From a checkpoint of a small sound classifier: layers 8.
Rows from block 3 of a small sound classifier, named by matrix and row number. Rows with one number belong to one neuron. Each number is 500 + 25 x the weight over its row's rms, rounded and kept within 0 to 999. All counts start at 0. Numbers have three digits each.
After each neuron's rows are labels from the 100 clips, of 14848, where the neuron reaches its highest value: "strongest on" is what is common among them. Only what is clearly more common there than usual is listed. The data: short read English sentences (LibriTTS-R). In brackets: how many of the 100, against the usual share in percent.
# fc1: second MLP up (model.blocks.3.mlp.fc1.weight, 1024x256), inputs 86-171
# fc2: second MLP down (model.blocks.3.mlp.fc2.weight, 256x1024, transposed), outputs 86-171

fc1.283:486533505513507504498478518457462509506476488486484495481492510491498509477464485485515536493497476486522545526524512478493515484535506514501540527535511463526463458505429483521501515542439537539502509490544475532460483508508508478467510505501456532517484524
fc2.283:533487503480489460506542487496519470472503540489493501443497520492505514497514511520502538496468475503522479526506492494504534508483490513492549467501491496502492523503513508480515486474462565496468501520485551511450511512535491466554480504488503523512531503
strongest on: voice: male (98 vs 46.3)

fc1.237:471481528477482523514520525525514456505471453491512453513486492495501468483555452512535485475491484483473507454523470535503483452511489503473487534512495517552514523522500514508496531511552548505496483508501490462517522514539494493510508515495536492523477514
fc2.237:460492502492519467509500530489527507487488538520532450486525504494479498546466505494510517498536415513492529480459453493525520516473440489511494479446545489509501501469529489464466460501508501506515472531538405524494518530471482479495516497509519467448495489
strongest on: voice: male (98 vs 46.3)

fc1.233:503506481455493511457520512476508490538471490513491497493455496496522518499508478513537515522522484518544493530474517515512477499516501515515510534518452480532496506536475524500516532455492542489498491472521475511501561517504505511455490522532501488512544480
fc2.233:488458498544488511497437527529466549516508483480466518482502484513515521506528489515501553484494488517473474481476482486504520561507541470472482491535500513498456482555503483506488502513471470523493484507494458486491503486452520503481504496496494518483463503
strongest on: voice: male (95 vs 46.3)

fc1.593:518454473505516484486478493460521494467484503524469546472481525511530488491519494527470505508481474459506481506461454533551496508472512495519524506519486497490531489506525486492474474481501503519489522491527472495480502524525492497504493485558488502509479464
fc2.593:533471521487497489496517476528459520461516482502553531486445485504533515527510503503497504529513480464523512519504515479494487478502536485540498495549526506475534522484502519499521506517506508474462511486495501493540527456519484485455501497468518543501492484
strongest on: voice: male (97 vs 46.3)

fc1.520:516439501535504438508469480506508485466477496505497517498453476504524522494512492474467507521522477520468465522497485463474503497538539472542483520484474498489483529493529458440500495506516481465507539488519492498513562523487466479505520441521512511447502514
fc2.520:504533517502508502521507548518480433455486452506518521523528490487560477502514500548518483499502469474539513460512534515532482522538520458522531516491515494483492497476484534473477485506476472462496496502465494542518474527485517509502475504478511534453508506
strongest on: voice: female (100 vs 53.7)

fc1.384:521509457484493514529497546514489517525458493514504434484531586500490515502490539480544531489492528460485497528524498482518517498463461546478534465511459514506477474501511470520511463493522487467479468511492513528475455473451517503540494485497482459457470515
fc2.384:483520495509501553495511533494534507540529490506530509521498543492506513489526467513500507523500544510500493502509527546474495479507492511493539519486520429466517461516500521491495480504464488501487483512534528521495485477525476527545493504507464490538505512
strongest on: voice: male (99 vs 46.3)

fc1.513:494509483509474478498473500457501537469479458538557472522532434533507510496512490470490529480489515539474525503504529480496480532457517515441533497499472499520538493515529430484508489506499486475488475515516465537530515468510514469552537517546474498480516542
fc2.513:500462475529489502526473472491486515432499506482495518532495531513549504491463492492510541505504498510544500445497538524535470464455518493506456473512503516511498527509501478505513471464487452519508529488511502484526482492521529508490428451479541506488489509
strongest on: voice: male (96 vs 46.3)

fc1.287:516510536524498576548483528495513478480489495526525477509490527513535478492483492505516537520510529496453490485535483521514465494525488479463515477467466496479496482512486491482546478495521533517473468562523507485506514503498468477482432505488471474489561458
fc2.287:495497506521507450468531484464492467518507499486531503477495507514471523494470488531513484488505512474477494510480489499473513537517508506538540532467499501466513492500524459504492511490525508485537511515501537469538484457519490460465479522512536484528506522
strongest on: voice: male (84 vs 46.3)

fc1.625:497450498474491514469479472509499491487488552519504533492416486489435484473501476505496503461478498527473489533476507542485507514497505479514547475503536476474491444499476495489466467517476465502527502519497499496437515488525542522491523486495506523495478500
fc2.625:502506491532507514482476528534462481507516532489492515521483479520480534492477494481481488496495488531482490448475471519526457516492478513547538491525504497521483474524510474510474522483513492488492484465497505510573544514425461523529471530483504483573487502
strongest on: voice: male (100 vs 46.3)

fc1.554:521472461568507517475504487497483520486470511535518483514525479500496498472550469500497543480540516517511500491500488518478558450509475484520475512487483518520503510494521492515525497505510506502456465527505496512475503465491505494483516490475498520541507508
fc2.554:520493477520486463514543519494496502464532509502541532505465462504476527476542513493518515485485503493462513513515499496495499511506489498459462501532534533502519463539528484528529454503526519476485459434459500479448500497487501466498499503479508540537521512
strongest on: voice: male (99 vs 46.3)

fc1.638:493478479496535516542491467552516508498478485518481526521464495522497531479503499491487500520481529468468536531464475536506498584479467529483504471480484485516487500505503527481461509499518522546499488509507492502511461543534491509505489516511528505499499456
fc2.638:516472472472499436496474493502492492526445467485510511458532498489494449485463513532500501507524477533487518505499514471490481471530504547512505504533508518472532495509506530463474476526510484501525461543483545523489471455504469546562508484537556514492493500
strongest on: voice: female (100 vs 53.7)

fc1.735:465494501531488474527515490476473484481479496496522460549485457471484513535478520535502511506510500505463524527485493469508545520471520501468493501514470499480512520503506484502500515522508500520479513468483486498545526472491501502519489505496531498551494488
fc2.735:507528489500511483482454458510473512524498467487482489434470500472547512514516507491485475537493508498488552536445465520488501516501466477522540514491463489527485489505492511523480480460468465527528502531495519474496495515473518514490470497529501491487498492
strongest on: voice: female (95 vs 53.7)

fc1.660:506503477520487492490494526502516508511469489488423456531496517425518486481522414463513496529516530510543521445480495552482491527498479555497490524512521537525537529506477531508513512506460459521486517548537517505508493527496474525469514484499487479508491529
fc2.660:513490504483547490519502452466482493498467532507518527563510464489438498518419516494527517503472524479536485515511504498450485489498496514515511522525492503521455460464516534504498489558492503552473511502542470494480506569508474489481491476481504442494502498
strongest on: voice: male (98 vs 46.3)

fc1.323:493479506510474516474508532471494540521488462529521520508509446510532484484540473523558475523525462483497486477473476536469489477500490500565550504499503508494492516471525555535522473485505486478494507497463483501487515508504435519478524521480518517509499498
fc2.323:528451482487502524477478505483478565490518531500533500537503508532490464427493487536464524518508499481485478520505466509504475501484486492482472478482499480449529504474502509505486495510505469473478539460494493462537492468528466504491520498453524507474489473
strongest on: voice: male (97 vs 46.3)

fc1.502:503500494459521457525505464514498505476474566540505525476470505476481504500486523487478517486436502454508467471560481501479517492518488543527460457517499507462480485529518476504474489501529490539511463522501482498503500548515453480476528475532471536506525512
fc2.502:455457514484523499548483469508469532502454497503475535555496520487518480527492528517451476491467528515502534484483511518470501517521488477521499480536474553476523477475535526511487493513489492523488507509498463506471515558483536500489546509498471541503491515
strongest on: voice: female (100 vs 53.7)

fc1.679:482533524528453512515511428473472500504441515506521455513488476492485484483473514520498497494489495512530504528501499498526494512498527490509505502485477484484534523476517490494511502487509521499480535547465458486443482473534504481498513538497520534475520567
fc2.679:487524524521491511516443521508511500504507528533486519496471489486470528505540456512519513522493547501474520493470525493471524540541508517473474490541489520522507500481486500462456456465460453511509557479519477541521486505502511517555480441529463488470513525
strongest on: voice: female (100 vs 53.7)

fc1.526:513519457476504529520516452518537482487478477487466556500501543533504493538488455511458458516503509467493496514456488509526484508509468533447490479529478491513517525442489525464454542496507485526510499556472513525496500518534505495524478510460477497489503492
fc2.526:515502483495431505553485508471468465500471523511543537507434474476495542521521463511449512504472495488503543467515493469502497542522506522509504503465522511562456504529467464480502511486513488499505506513538477509510507502492469530539537491516513510496529481
strongest on: voice: male (84 vs 46.3)

fc1.76:495517496497494499502488461507505493493484502476502477465489466517494506481486508518537471486487472485528515509533475467515507526535509523508468488491487476509504483506502538485463532479504528504512533473476498466568469536490475477524529498506519455507482443
fc2.76:484460493489518468543502481474493485514536507504450547514458492504535496477462514470527530532523527520468455455520467475461500564505538510516491491527485486512503469506574517483499481511463460501491508523465532547508539540480487496508519486464481471514478525
strongest on: voice: female (98 vs 53.7)

fc1.354:509476449467524482508464470501531483481483478477481508469499476549463510462474504473492519499512540478461487545498517507482520515513516516449549501455496479510479496458486532496496468525521496525500532464477538475484500505547453432506555489536515474494488495
fc2.354:432479502460511507438475505509507513476486439550462501494472518504518510505475521510514491512486494484450481464469509486524522513530478500554512511524527523479481541482508518517469444533510547534454495482500480551499489527493512478536520447491514527470499486
strongest on: voice: female (98 vs 53.7)

fc1.206:457539509515494504488508494516463515494484480491482483527496500515505476501500506495546490474522524572511454528517475457498503512447441493570511469481485502531458476483506491498481517476523538541483481474480508503490510502491488527494557464488508504506516469
fc2.206:505506483518495504538496516523495538543445463506481519507498470454521513526516536524501494523562520486523524475480501456497519482527547509507546487496540472507531504492511466496506488509492494511486518508502546526505524473504542523495543440506500487510516514
strongest on: voice: female (86 vs 53.7)

fc1.375:454499467536502519495533498492471531501495464498511542476498480533444500550456486507505511499519511485525492487483490488460525531477566531530478485497541486485509492492498543516517505504478477493494548518485490495471489515453511465485475500508531476498485496
fc2.375:503517492520461506458509494475490501487466512504493498491522527476484485489499524535483499449494501498472544465554451470539486471530513481477500480531470488511481476472506487459500470466537562462504460464474480471452456483469463497513536466490486532501523552
strongest on: voice: male (75 vs 46.3)

fc1.654:525552464493509461511533479497478521500485547522523554538499521532480450543488529539491512507494493496505472534477470521471507470509500481450519505474512441522479491522449490508484496521515567544506532495470491546502502465514465502502518521498511503487527499
fc2.654:487489471479506509550533491528526501521499496487469512479478482512508473476476479495522451488496553511463501490531499533459523502536479517485516534491496446498496499425491504475507463521510529523465503480479507519435499514492519496468528526509490465484485509
strongest on: voice: female (96 vs 53.7)

fc1.332:514478550499488502517517520481524488478484505489523521482446470515505522485501482488488486543505481531533484490508534479514499542505500496524546516493525531527495502495460576460535486466519504492471495493513475506530543505481496476489483555481489456489498471
fc2.332:494504482514516515495496509508502483492487508527493474457442547510463514476494526536479523518515527544494485505505473496487523531500503455527521486471493477448455495484517518517512523514457476463510472463458503495531487489525535519486548510538533473488479506
strongest on: voice: male (92 vs 46.3)

fc1.598:509461508492536510521556488483497496494483514476503516524477545515480521504486514500547537489566486528450490478488457477493482534497495469485486467417538496465489511505523474445494483524512480466492501461509511499525489526492460469496550510522477484541500478
fc2.598:480513515504479508533484493458503543510511482507527505535444553484505507522488518470483505536533516464450539497494547491517527494502506494514513489500480511454482465533500551503474455494503496534498512497463529488449471501500521481514507516468465543491514503
strongest on: voice: male (99 vs 46.3)

fc1.309:507509494518493532457519519562501488523490484449529510479528509537448540473478473460515508510499534534499504498470504507541509507486540516524511512528486487486514488520505464465501481552478532519508504518530532497521490510496487467501512456493501521506526459
fc2.309:483450502529476517499467496526500495497481516495475457512490500507492489551503465531486532533501503501539479488506491481459494475510503479462485520519532490488538512481514488541520509499478491503494476448484519505498495475504487507511443497470511514456479529
strongest on: voice: male (100 vs 46.3)

fc1.29:504495489502458482502515523489523447543459479512518532462550543479470480491523538492520517500528520528499502515517438484470498491501478551521481509508479538488528503485505522498550498541482549510517516514511548497507504529463504496506509496511469460499451476
fc2.29:492521532474516501534521497475510500487510511501481507464466502514484496523441551458511509596534496523482469550514512491498496456497531460463505504545481520516543487505502505526512475532509499514511476537514453503462511535474516508515476503490479551486494485
strongest on: voice: male (80 vs 46.3)

fc1.248:541467506510488509558521493508546472500451534505506509529492517496479544500508441499504506526465492437539488565496508498490563535467500508461491454500543487477498473465508435471499459526487512503498486496469498503482485492509453510501470492484500496516516501
fc2.248:508520455502464534530466454452529549469520483509494475525531495524469503503515512477472538537486470492504541523486475490486474472472525519486497530520470497485484519482459483479513490497503493513500501465461526467531493500502503535471543483547466490490501537
strongest on: voice: male (99 vs 46.3)

fc1.159:476500516521528522519481511454440519513477464468512457495512451538500492551473459468500489485485495497492507473446498472496511475504487544481487513488499520506556541489469517447505529510485499484557495517479483486497491503494438558484524511514464493505519491
fc2.159:495487496453546518445469484507483511514510514465463465490494473477526472510519541489481482464496503503476491521501467525464473494506528514518486561538525453529500564487518490493513472520488436501449450520499507500502501489500514484559469496480476470506512542
strongest on: voice: female (99 vs 53.7)

fc1.578:488516508522481517527539483488542485497488527492485543478445494448497451498550464528473485491523519528448520531480482500464507459488561488506553514514509501518514494498493526499529503543566506535512473491491469500515470502502470482514504485503518500468515468
fc2.578:478500496491466516443526456491478496493502489498531514472504497529459531478487523509444507511513483498487453508485479496485534456519502439483507457493488515507477535517473490548462505497461489542516484479456502514495505541529500485453485462487473440493512528
strongest on: voice: male (97 vs 46.3)

fc1.757:500498530498536489483502485515506487494485473464504524482523500508500545495488507492498515485489549500500500459508489535533465483490499520463493522518472466478521507500518494498513499524511475504494501500467545494543544537517492483490508531501503441489490525
fc2.757:498499476530493494485523527497487462485470506519517468488467492499513560443498501489478507483466470528487553511500513460481507525503547537475498451504517482507502498486481488498502475482477532502490489560464506526542492487515497536554515495474528511512457516
strongest on: voice: female (94 vs 53.7)