python train.py --train_examples=26041 --win_length=400 --targets=["voice"] --mlp_ratio=4 --qk_norm=false --kernel_size=31 --loss="binary_cross_entropy" --beta2=0.999 --max_steps=15200
Rows from block 5 of a small sound classifier, named by matrix and row number. Rows with one number belong to one neuron. Each number is 128 + 24 x the weight over its row's rms, rounded and kept within 0 to 255. All counts start at 0.
After each neuron's rows are labels from the 100 clips, of 14848, where the neuron reaches its highest value: "responds to" is what is common among them. Only what is clearly more common there than usual is listed. The data: short read English sentences (LibriTTS-R).
# fc1: second MLP up (model.blocks.5.mlp.fc1.weight, 1024x256), inputs 128-255
# fc2: second MLP down (model.blocks.5.mlp.fc2.weight, 256x1024, transposed), outputs 128-255

fc1.610 [139  77 142 115 124 137 165 153 131 107 129 113 114  98 132 105  93 165 137  89 133 147 122 127 154 124 141 161 127 161 111  76 162 137  94 137 116 119 116 139 100 104 153 131 147 118 117 147 130 147 149 100 115 112 112 150  98 129 163 130  94 143 120 126 112 127 137 117 152 103 108 137 168 121 138 109 160 119  98 133 151  75 144 156 106 169 137 124 124 125 155 122 110  78  84 145  96 150 142 148 108 123  98 101 105  72 144 105 143 153 137 110  73 136 146 109 115 156 148 126  86 121 164 174 159 106 127 150]
fc2.610 [141 135 114 134 131 133 100 124 123 167 127 136 114 124 132 153 113 163 100 116 115  79 135  84  96 137 141  99 119 141 133 121 104 158  56  94  95  90  96 134 109  99 112 101 103 112 127 100 125 146 168  93 170  87 105  82 164 168 144 109 125 176 121 171 126  96 164 140 175 126 139 165 131 141 149 128 120 143 126 140 148  89 137 126 122 128 103 186 174 157 143 157  80 109 118 126 116 149 163 141 130  73 125 121 126 119 143 151 134 133 127 109 139 119 167 120 111  68 117  98 162 117 117 123 146 131 113 103]
responds to: voice: male

fc1.667 [170 146 154 150 108 110  53 121 166 107 123 118 151 123 155 113 119 115 111 174 112 133 149 145 134  95 129 100 108 152 151 145  92 148 101 133  73 113 113 135 179 129 153 131 161 109 145 119 139 128 137 134 143 169 139 126 141 122 152 125 119 108 135 139 132 127 153 133 125 138 113 138 136 144 149 111 124 118 161 164 127 122 151 110 154  81 148  97 135 128 159 125  95  98  90 105 159 123 122 200 166 165  92 136 146 166 133 143  90 110 136  83  96 113 120 156 130 143  71 187 111  99 134 139 113 132 145 128]
fc2.667 [147 106 104 139 132 158  90 146 112 126 148  92 109 141 108 115  97 153 140 131 121 116 116 114  93 178 106 149 146 114 159 140 145  98 160 142 187 118 118 155 140 127 114  90  87 126 141 151  76 130 165 123 131 107  86 115 174 107 130 119 127 143 121 131 131 101  89 109 210 127 117  89 128 129 127  83 124  95 167 114 168 131 106 137 104 143 114 125 140 112  93  99 114 136 113 123 133 124 108 142 149 150 103 111 160 108 138 126 159 157 135 149 137 128  68 138 113  95 104 135 100 166 132 143 158 137 133  96]
responds to: voice: male

fc1.107 [154 133 147 143 102 139 107 165 140 109 109 142 127 162 118 128 157 173 145  91 155 122 115 100  92 159 123 133 148 121  70 152 112 127 115 132 106 158 153 117 148  98 126 107 143 126  81 123 127  99 123 151 126 106 152 132  75 127 100 101 135 146 162 142 136 109 117 123 109 126 162 130 119 163 111 118 146 181 111 148 140 144 104 100 168 177 131 135 133 170 129 114 153 119 105 124 142 126 126 120 139 132 132 173 140 118 121 116 160 138 105 118 119 141 119 148 132 103  75 128 123 118 153  99 176 123 129 109]
fc2.107 [131 117 121 144 146 143 154 111 114 127 128 112  79 103  96 132 140 129 135  96 149 119 127 116 125 149 112 129 115 139 150  92 122 147 145 101 129  94 139 154 145 134 157 125 158 117 120 139 134 131 153 171 101 169 184 114 151 146 108 115 113 145 151 158 140 142  83  99 121 124 100 141 153 158 133  98 116 164 137 134 148 176 148  94 146 144  81 103 104 131 112 186 183 133 144 159 123 100 114  80 146 166 130 134 166 101 113 100 141 125 147 135  98 128 161 111  74  82  92  89 136 123 135 151 141 167 137 160]
responds to: voice: male

fc1.193 [154  82 182  89 170  95 127 105 123 152 117 120 167 137 156 153 111 105 131 147 151 101 109 131 127 154 135 153 121 157  79 114 128 123 107 126 138 142 133 127 107 138  96 157 109 103 154 130 159 133 118  96 153 105 131 136 120  59 126 152 117 187 132 146 140  94 167 141 120 133 122 109 124 128 102 136 104 121 136 135 119 148 116 126 135 154 114 105 126 119 168 175 115 107 152 146 143 125 129 158 166 152 145  90 172 113  89 160  86 139 136 114 101 106 127  96 138 134 127 126  82 130 119 112 142 145 138 104]
fc2.193 [149 116 141 113 108 127 143  64  87 154 111 156 155 154 124 117 135 109 142 175 143  80 144 117 162 122 149 142  96 128  96  96 164 130 111 147 155 128 181 109 157 134 120 114  89 140 150 143 127 137 140 111 154  95 153 145 110 125 122 107 126 210 140 142  92 126 143 120 107 120 117 148 155 152 164 107 147  97 110 131 124 100 133 129 183  96 128 145 123 113 121 166 148  96 145 169 112 142 113 130 142 104 148 138 116 120  89 116 109  97 132 112 123 140 120 127  74 132 119 118 168 142 150  66 123 132 118 152]
responds to: voice: female

fc1.98 [166  93 119 146 170  82 109 123  81 105 128  96 147 136 121 172 137 132 126 129  86 126 107 127  98 108 116 110 135 100 103 137 126 149 115 117 111 172 132 155 107 132 122 143 126 164 120  94 115 106 147 136 134 125 119 106  93 149 140 133 110 122 143 110 206 138 110 127 145 103 119 126 152 109 126 154 119 102  84 137  76 138 105 173 195 137 113 110 127 151 111 155 113 141 121 136 133 113 121 129 156  80 119  91 145 156  83 134 111  98 173 142 142 123  96 104 102 125 127 102 112  85 147 173 117 155 121 132]
fc2.98 [184 121  82 109 132 133 109 120 132 152 152 116 119 138 119 144 125 127 123 166  93 120 124 146 175 177 157 105 152 174  84 133 115 147 134 138 105 137 166 149 113 138 160 111 131 147 174 151 141 143 154 131 100 154 132 117 149 123  88 108 127 156  76 183 140 102 103 124 103 134 135 102 130 144 189 111 143 111 159 109 123 125 160  68 129 135 131 133 140 122 152 176 140 157  76  69 127 122 151 143  92  98 119 114 136 114 134 152 129 146  78 129 142 134 142 138 145 137 101 117  92 125 100 128 136 102 152 152]
responds to: voice: female

fc1.136 [185 130 110 168  53 146 103 147 136 157  82 122 163 142 167 125 114  89 154 147 147 108 163 132  98 143 124 128 100 150 126 101 148 118 138  75 107 114 146 117 163 131 121 119 164 132 133 141 154 130 129  99 125 136 134 147 157 136 138 182 130 131 128 106 120 121 147 134 105 115 125 128 125 122 115 100 133 141 113 106 107 161 147 138 118  87 125 112 174  97 103 126 133  67  97 120 122 125 106 156 138 143 139 158 112  88 103 213 177 133 120 110 114 138 137  98 107 129 129 104  86 164 123 123  96 133  79 138]
fc2.136 [120 198  90 139  90 113 160 142 112 146 107 181 152 114 113 122  82 115 156 105 119 178 100 130  93 102  91 117 132 125 116 112 163 126 148 119 120 134 101  98 162 115 110 117 130 179 152 137 113 159 109 126 146 136 134 125 148 132 110 122 134 127  91 144 110 129 129 156 196 116 127 137 103 131  96 162 117  89 108 179 139 153 100 115 108 138 159 127 113  87 114  98 128 119 138  81  73 116  88 153 129 136 127 114 139 111 114 128 162 122 116 155 144 134 118  89 138  97  88 142 167 148 131 165 158 133 104 152]
responds to: voice: male

fc1.57 [129 141 132 141 136  87 127  96 156 140 140 119 135 112 109  92 178 105 120 145 138 134 168 104 132 114  98 133 102 140 126 123 167 182 171 126 139 158 138 112 110 150 105 157 137 125 129 198 124 133 163 113 137 117 162 169 131 114 142 116 103 185 128 119 107 162 125 138 122 122 154 118 134 141 113 114 132 151 117 118 167 120 150 105 107 128 158 102 100 124 118 116  76 147  98 162 109 129 169  78 153 124 121 146 170 135 110 141 135 165 125  92 121 141 100  90 119 112 115 113 158 124 121  94 107 157 135 124]
fc2.57 [129 141 122  76 155 146  93 158 122  70 126 118 147 118 178 119 128 161 131  96 107 129 101 129  96 158  91 140 134 138 127  92  87 130  74  85  99 135 113 121 103 110 124  95 117 165 103 159 111 128 144 100  84 134 147 142 127 139  85 121 109 116 133 138 139 163 170 174 123 150 166 123 105 109 152 126 113 133 147 191 147 110 144  76 105 153 149 125 167 157 152 112 164  94 154 129 120  75 155  99 107 103  92 120 146 138 117 123 102 126 122 144 128  95 179 117 125 131  93 148 126 148 141 183 150 152 108 127]
responds to: voice: male

fc1.135 [124 144 151 141  94 138 131 183 140 140 118 136 143  77 107 122 125 183 121 145 161 129 121 156 111 119 132 149 107 153 164 130 140 157 144 102 130 139 151 149 115 103 132 153 141  91 101 123 135 182 130 146 121 133 165 170 125 129 151 132 135 132 155 137 131 129 148 127 140 191 102 101  88 137 136 128  83  91 104 119  95 160 139 139 127 139 143 147 100 118  99 147 111 126 120 132 150 134  97 131 115 170  93 159 153 111  89 122 152 127 112 126 135 123 115 103 129 152 174 142 125 125 144 107 102 134 145 166]
fc2.135 [135 141 126 156 122 163  66 135 138 141 106 111 137  85 127 114  93 110 160 156 114 158  86  96 139 106 161  94  98 120 128 162 152 166 131 144  99 171 135 139 136 112 114 158 119 106 158 157 113 133 114 163 116 117 129 154 148 128 165 145  72 109 136 103 121 157 147 168 114 138 123  85 138 131 154 131 156 148 120  98 117 102 149 111 130 160 143 154 138  93 165 131 128 143 107 119 116  84 146 134 190 169 140 128 122 111 168 105 181  99 119 109 126 115 113 116 127 111 156 109 121 134 113 111 144  88 162 132]
responds to: voice: female

fc1.84 [143 129 168 102 192 143 129  97 169 141 141 150 115 153  71 145 133 136 146 127 136 114 129 173 123 144 126 156 128 106 149 100 137  87 120 116 160  95 158 134 135 124 147 117 115 162 131 141 175 155 135 105 106  97 111 139 133 141 117 110 137 110 110 142 107  98  87 148 143 142 107 161 113 119 120 131 124 179 136 158  88 173 108 162 100 168 131 171 154 105 120 103 127 104 114 146 134 112 115 154 151 144 103 102 123 138 113 106 129 110 133 152 145 148 110 120 128 117 142 132 119 107 117 119 136 139 125 121]
fc2.84 [115  97 129 101 137 160 153  99 140 143 141 125 136 136 117 148 127  99 103 142 123 128 145 125 135 113 129  74 125 163 100 123 148 135 118 113 141  95 116 133 128 101 116 147 145 124 165  72 134  96 111 134 137 112  65  84  92 176 152 177 130 127 159 143 146  96 113 142 154 132  95 145 139 147 130 138 124 129 121 117  83 179 125 135 103 119  95 167 133 107 108 151 123 150 149 127 116 139 147 162 141 134  70 159 141 131 152 168 126 137 150 115  81 137 109 125 106  92 136 184 100  96 174 147 128 152  98 130]
responds to: voice: male

fc1.469 [134 142 128 171 143 128 149 149  89 207  76  60 125 109 127 148 141 146 138  88 105 138 133 129 158 154 139 142 152 120 139 127 143 156  81 155 170 132 153 134 139 115 123 132 142 167  98 148  98 170  99  97 102 105 118 157 164 122 127 113  90  82 117  98 123 125 127 113 143 101 133 147 134  90 106 161 122 126 130  73 101 157 130 156 150 112 117 116 128  84 150  87 102 129 112  94 103 137 170 114 156 113 129 128 108 116 147 134 119 137 138  94 139 160  84  82 130 115 100 129  86 149 144 109 137 124 134 130]
fc2.469 [113 129 146 145 164 163 131  71 143 137 160 105  73 156 128 138 102 154  98 141  80 101 120 153 146 139 161 113 111 131 154 163 106 101 148 155 148 164 144 165 130 114 119 116 146 110  91 113 142 136 163 124 108 141 118 119 107 103 156 171 105 135 116 131 131 106 138 130 146 131  85 153 112  97 133 131 139  84 120 158 131 143 122 149 110 136  95 141  99 107  98 137 168 146 120 112 164 131  93 144 125 139 149 150 161 110 119 136 134 145 135 121 128 101 126 105 136 140 131 102 142 128 136 107 140 111  93 137]
responds to: voice: female

fc1.14 [160 147 161 111 130 167  95 115  92 132  91 131 123 132 118 101 145 135 125 101 111 149 123 110 157 179 109 125 166  86 122 123  90 134  94 121 101 130 127 144 119 152 132 116 145  94 113  89  84 156 123 114 132 148  98 170 165 114 169 171 112 113 141  70 113  65  80 154 104 119  97  97 161 128 109 133 138 121 126 129 133 142 127  96 141 133 154 146  97  90 120 170  72  99 119 133 114 127 159 138 159 148 140 144 128 106 118 163 107 111  88 138 147 182 146 141 139 108 144 127 147 145  65 144 155 135 140 134]
fc2.14 [149 113 143 128  89 102 127 148 157 142 108 114 116 134 115 154 103  92 128 115 111 117 117 133 119 108 122 128 162 163 159  96 118 133 113 146 142 119 166 119 105 133 113 112 126 150 166 120 142 124  81 132 113 146 174 137 145 156 148 114 120  97 155 126 111 206 131 186 121 183 134 117 141 136 141 132 125 127 126 106 100 148 120 109 128 114  88 119 179  85 147 123 139 128 135 157 113 137 113 144 138 176 139 119 116 124 106 140  71  93 119 123 108 145 135 111 132 117 114 137 126 104 125 156 124 128 126 123]
responds to: voice: male

fc1.242 [126 151 128 120 108 101  83 129 151 170 129 116 134 157 182 102  91 103 129 139 186 142 131 109 142  98 163 158  98 116  88 144 162 136 130 160 141 117 118 121 135 168 137  93 148 100 146 113 124 132 102 148 123 151 109 110 141 144 132 148 118 124 105 130 153 136 140 114 111 133 128  88  96 131 148  86  86 107 144 120 142 160 147 130 103 134 157 102 148 136 107 127 145 117 141 148 106 127  86  95 155 140 118 113 111 119 132 142 154 168 154 131 133 117  89 127 119 147 116 154 148 132 152 218 125 177 135 134]
fc2.242 [111 127 130 189 125 108 137 139 154 139 144 109 120 168 135 120 114 145 115 168 119 137 124 158 147 172 113 117 116  95 127  53 138 162  96 145 135 121 117 157 119  87 102 160 149 143 117 163 128 108 157 124 129 121 129  99 122 118 119 106 130 169 147 130 116 145 120  94 113 182 183 130 146 101 160 111  85 119 156 103 115 155 137 172  71 158 164 182 130 116 139 147 161 139 178 132 144  87 112 133 157 129 164 171 133 153 101 118 166 163 121 157 111 149  91 109 150 171 158 111 142 135 150 153 138 125 108 151]
responds to: voice: female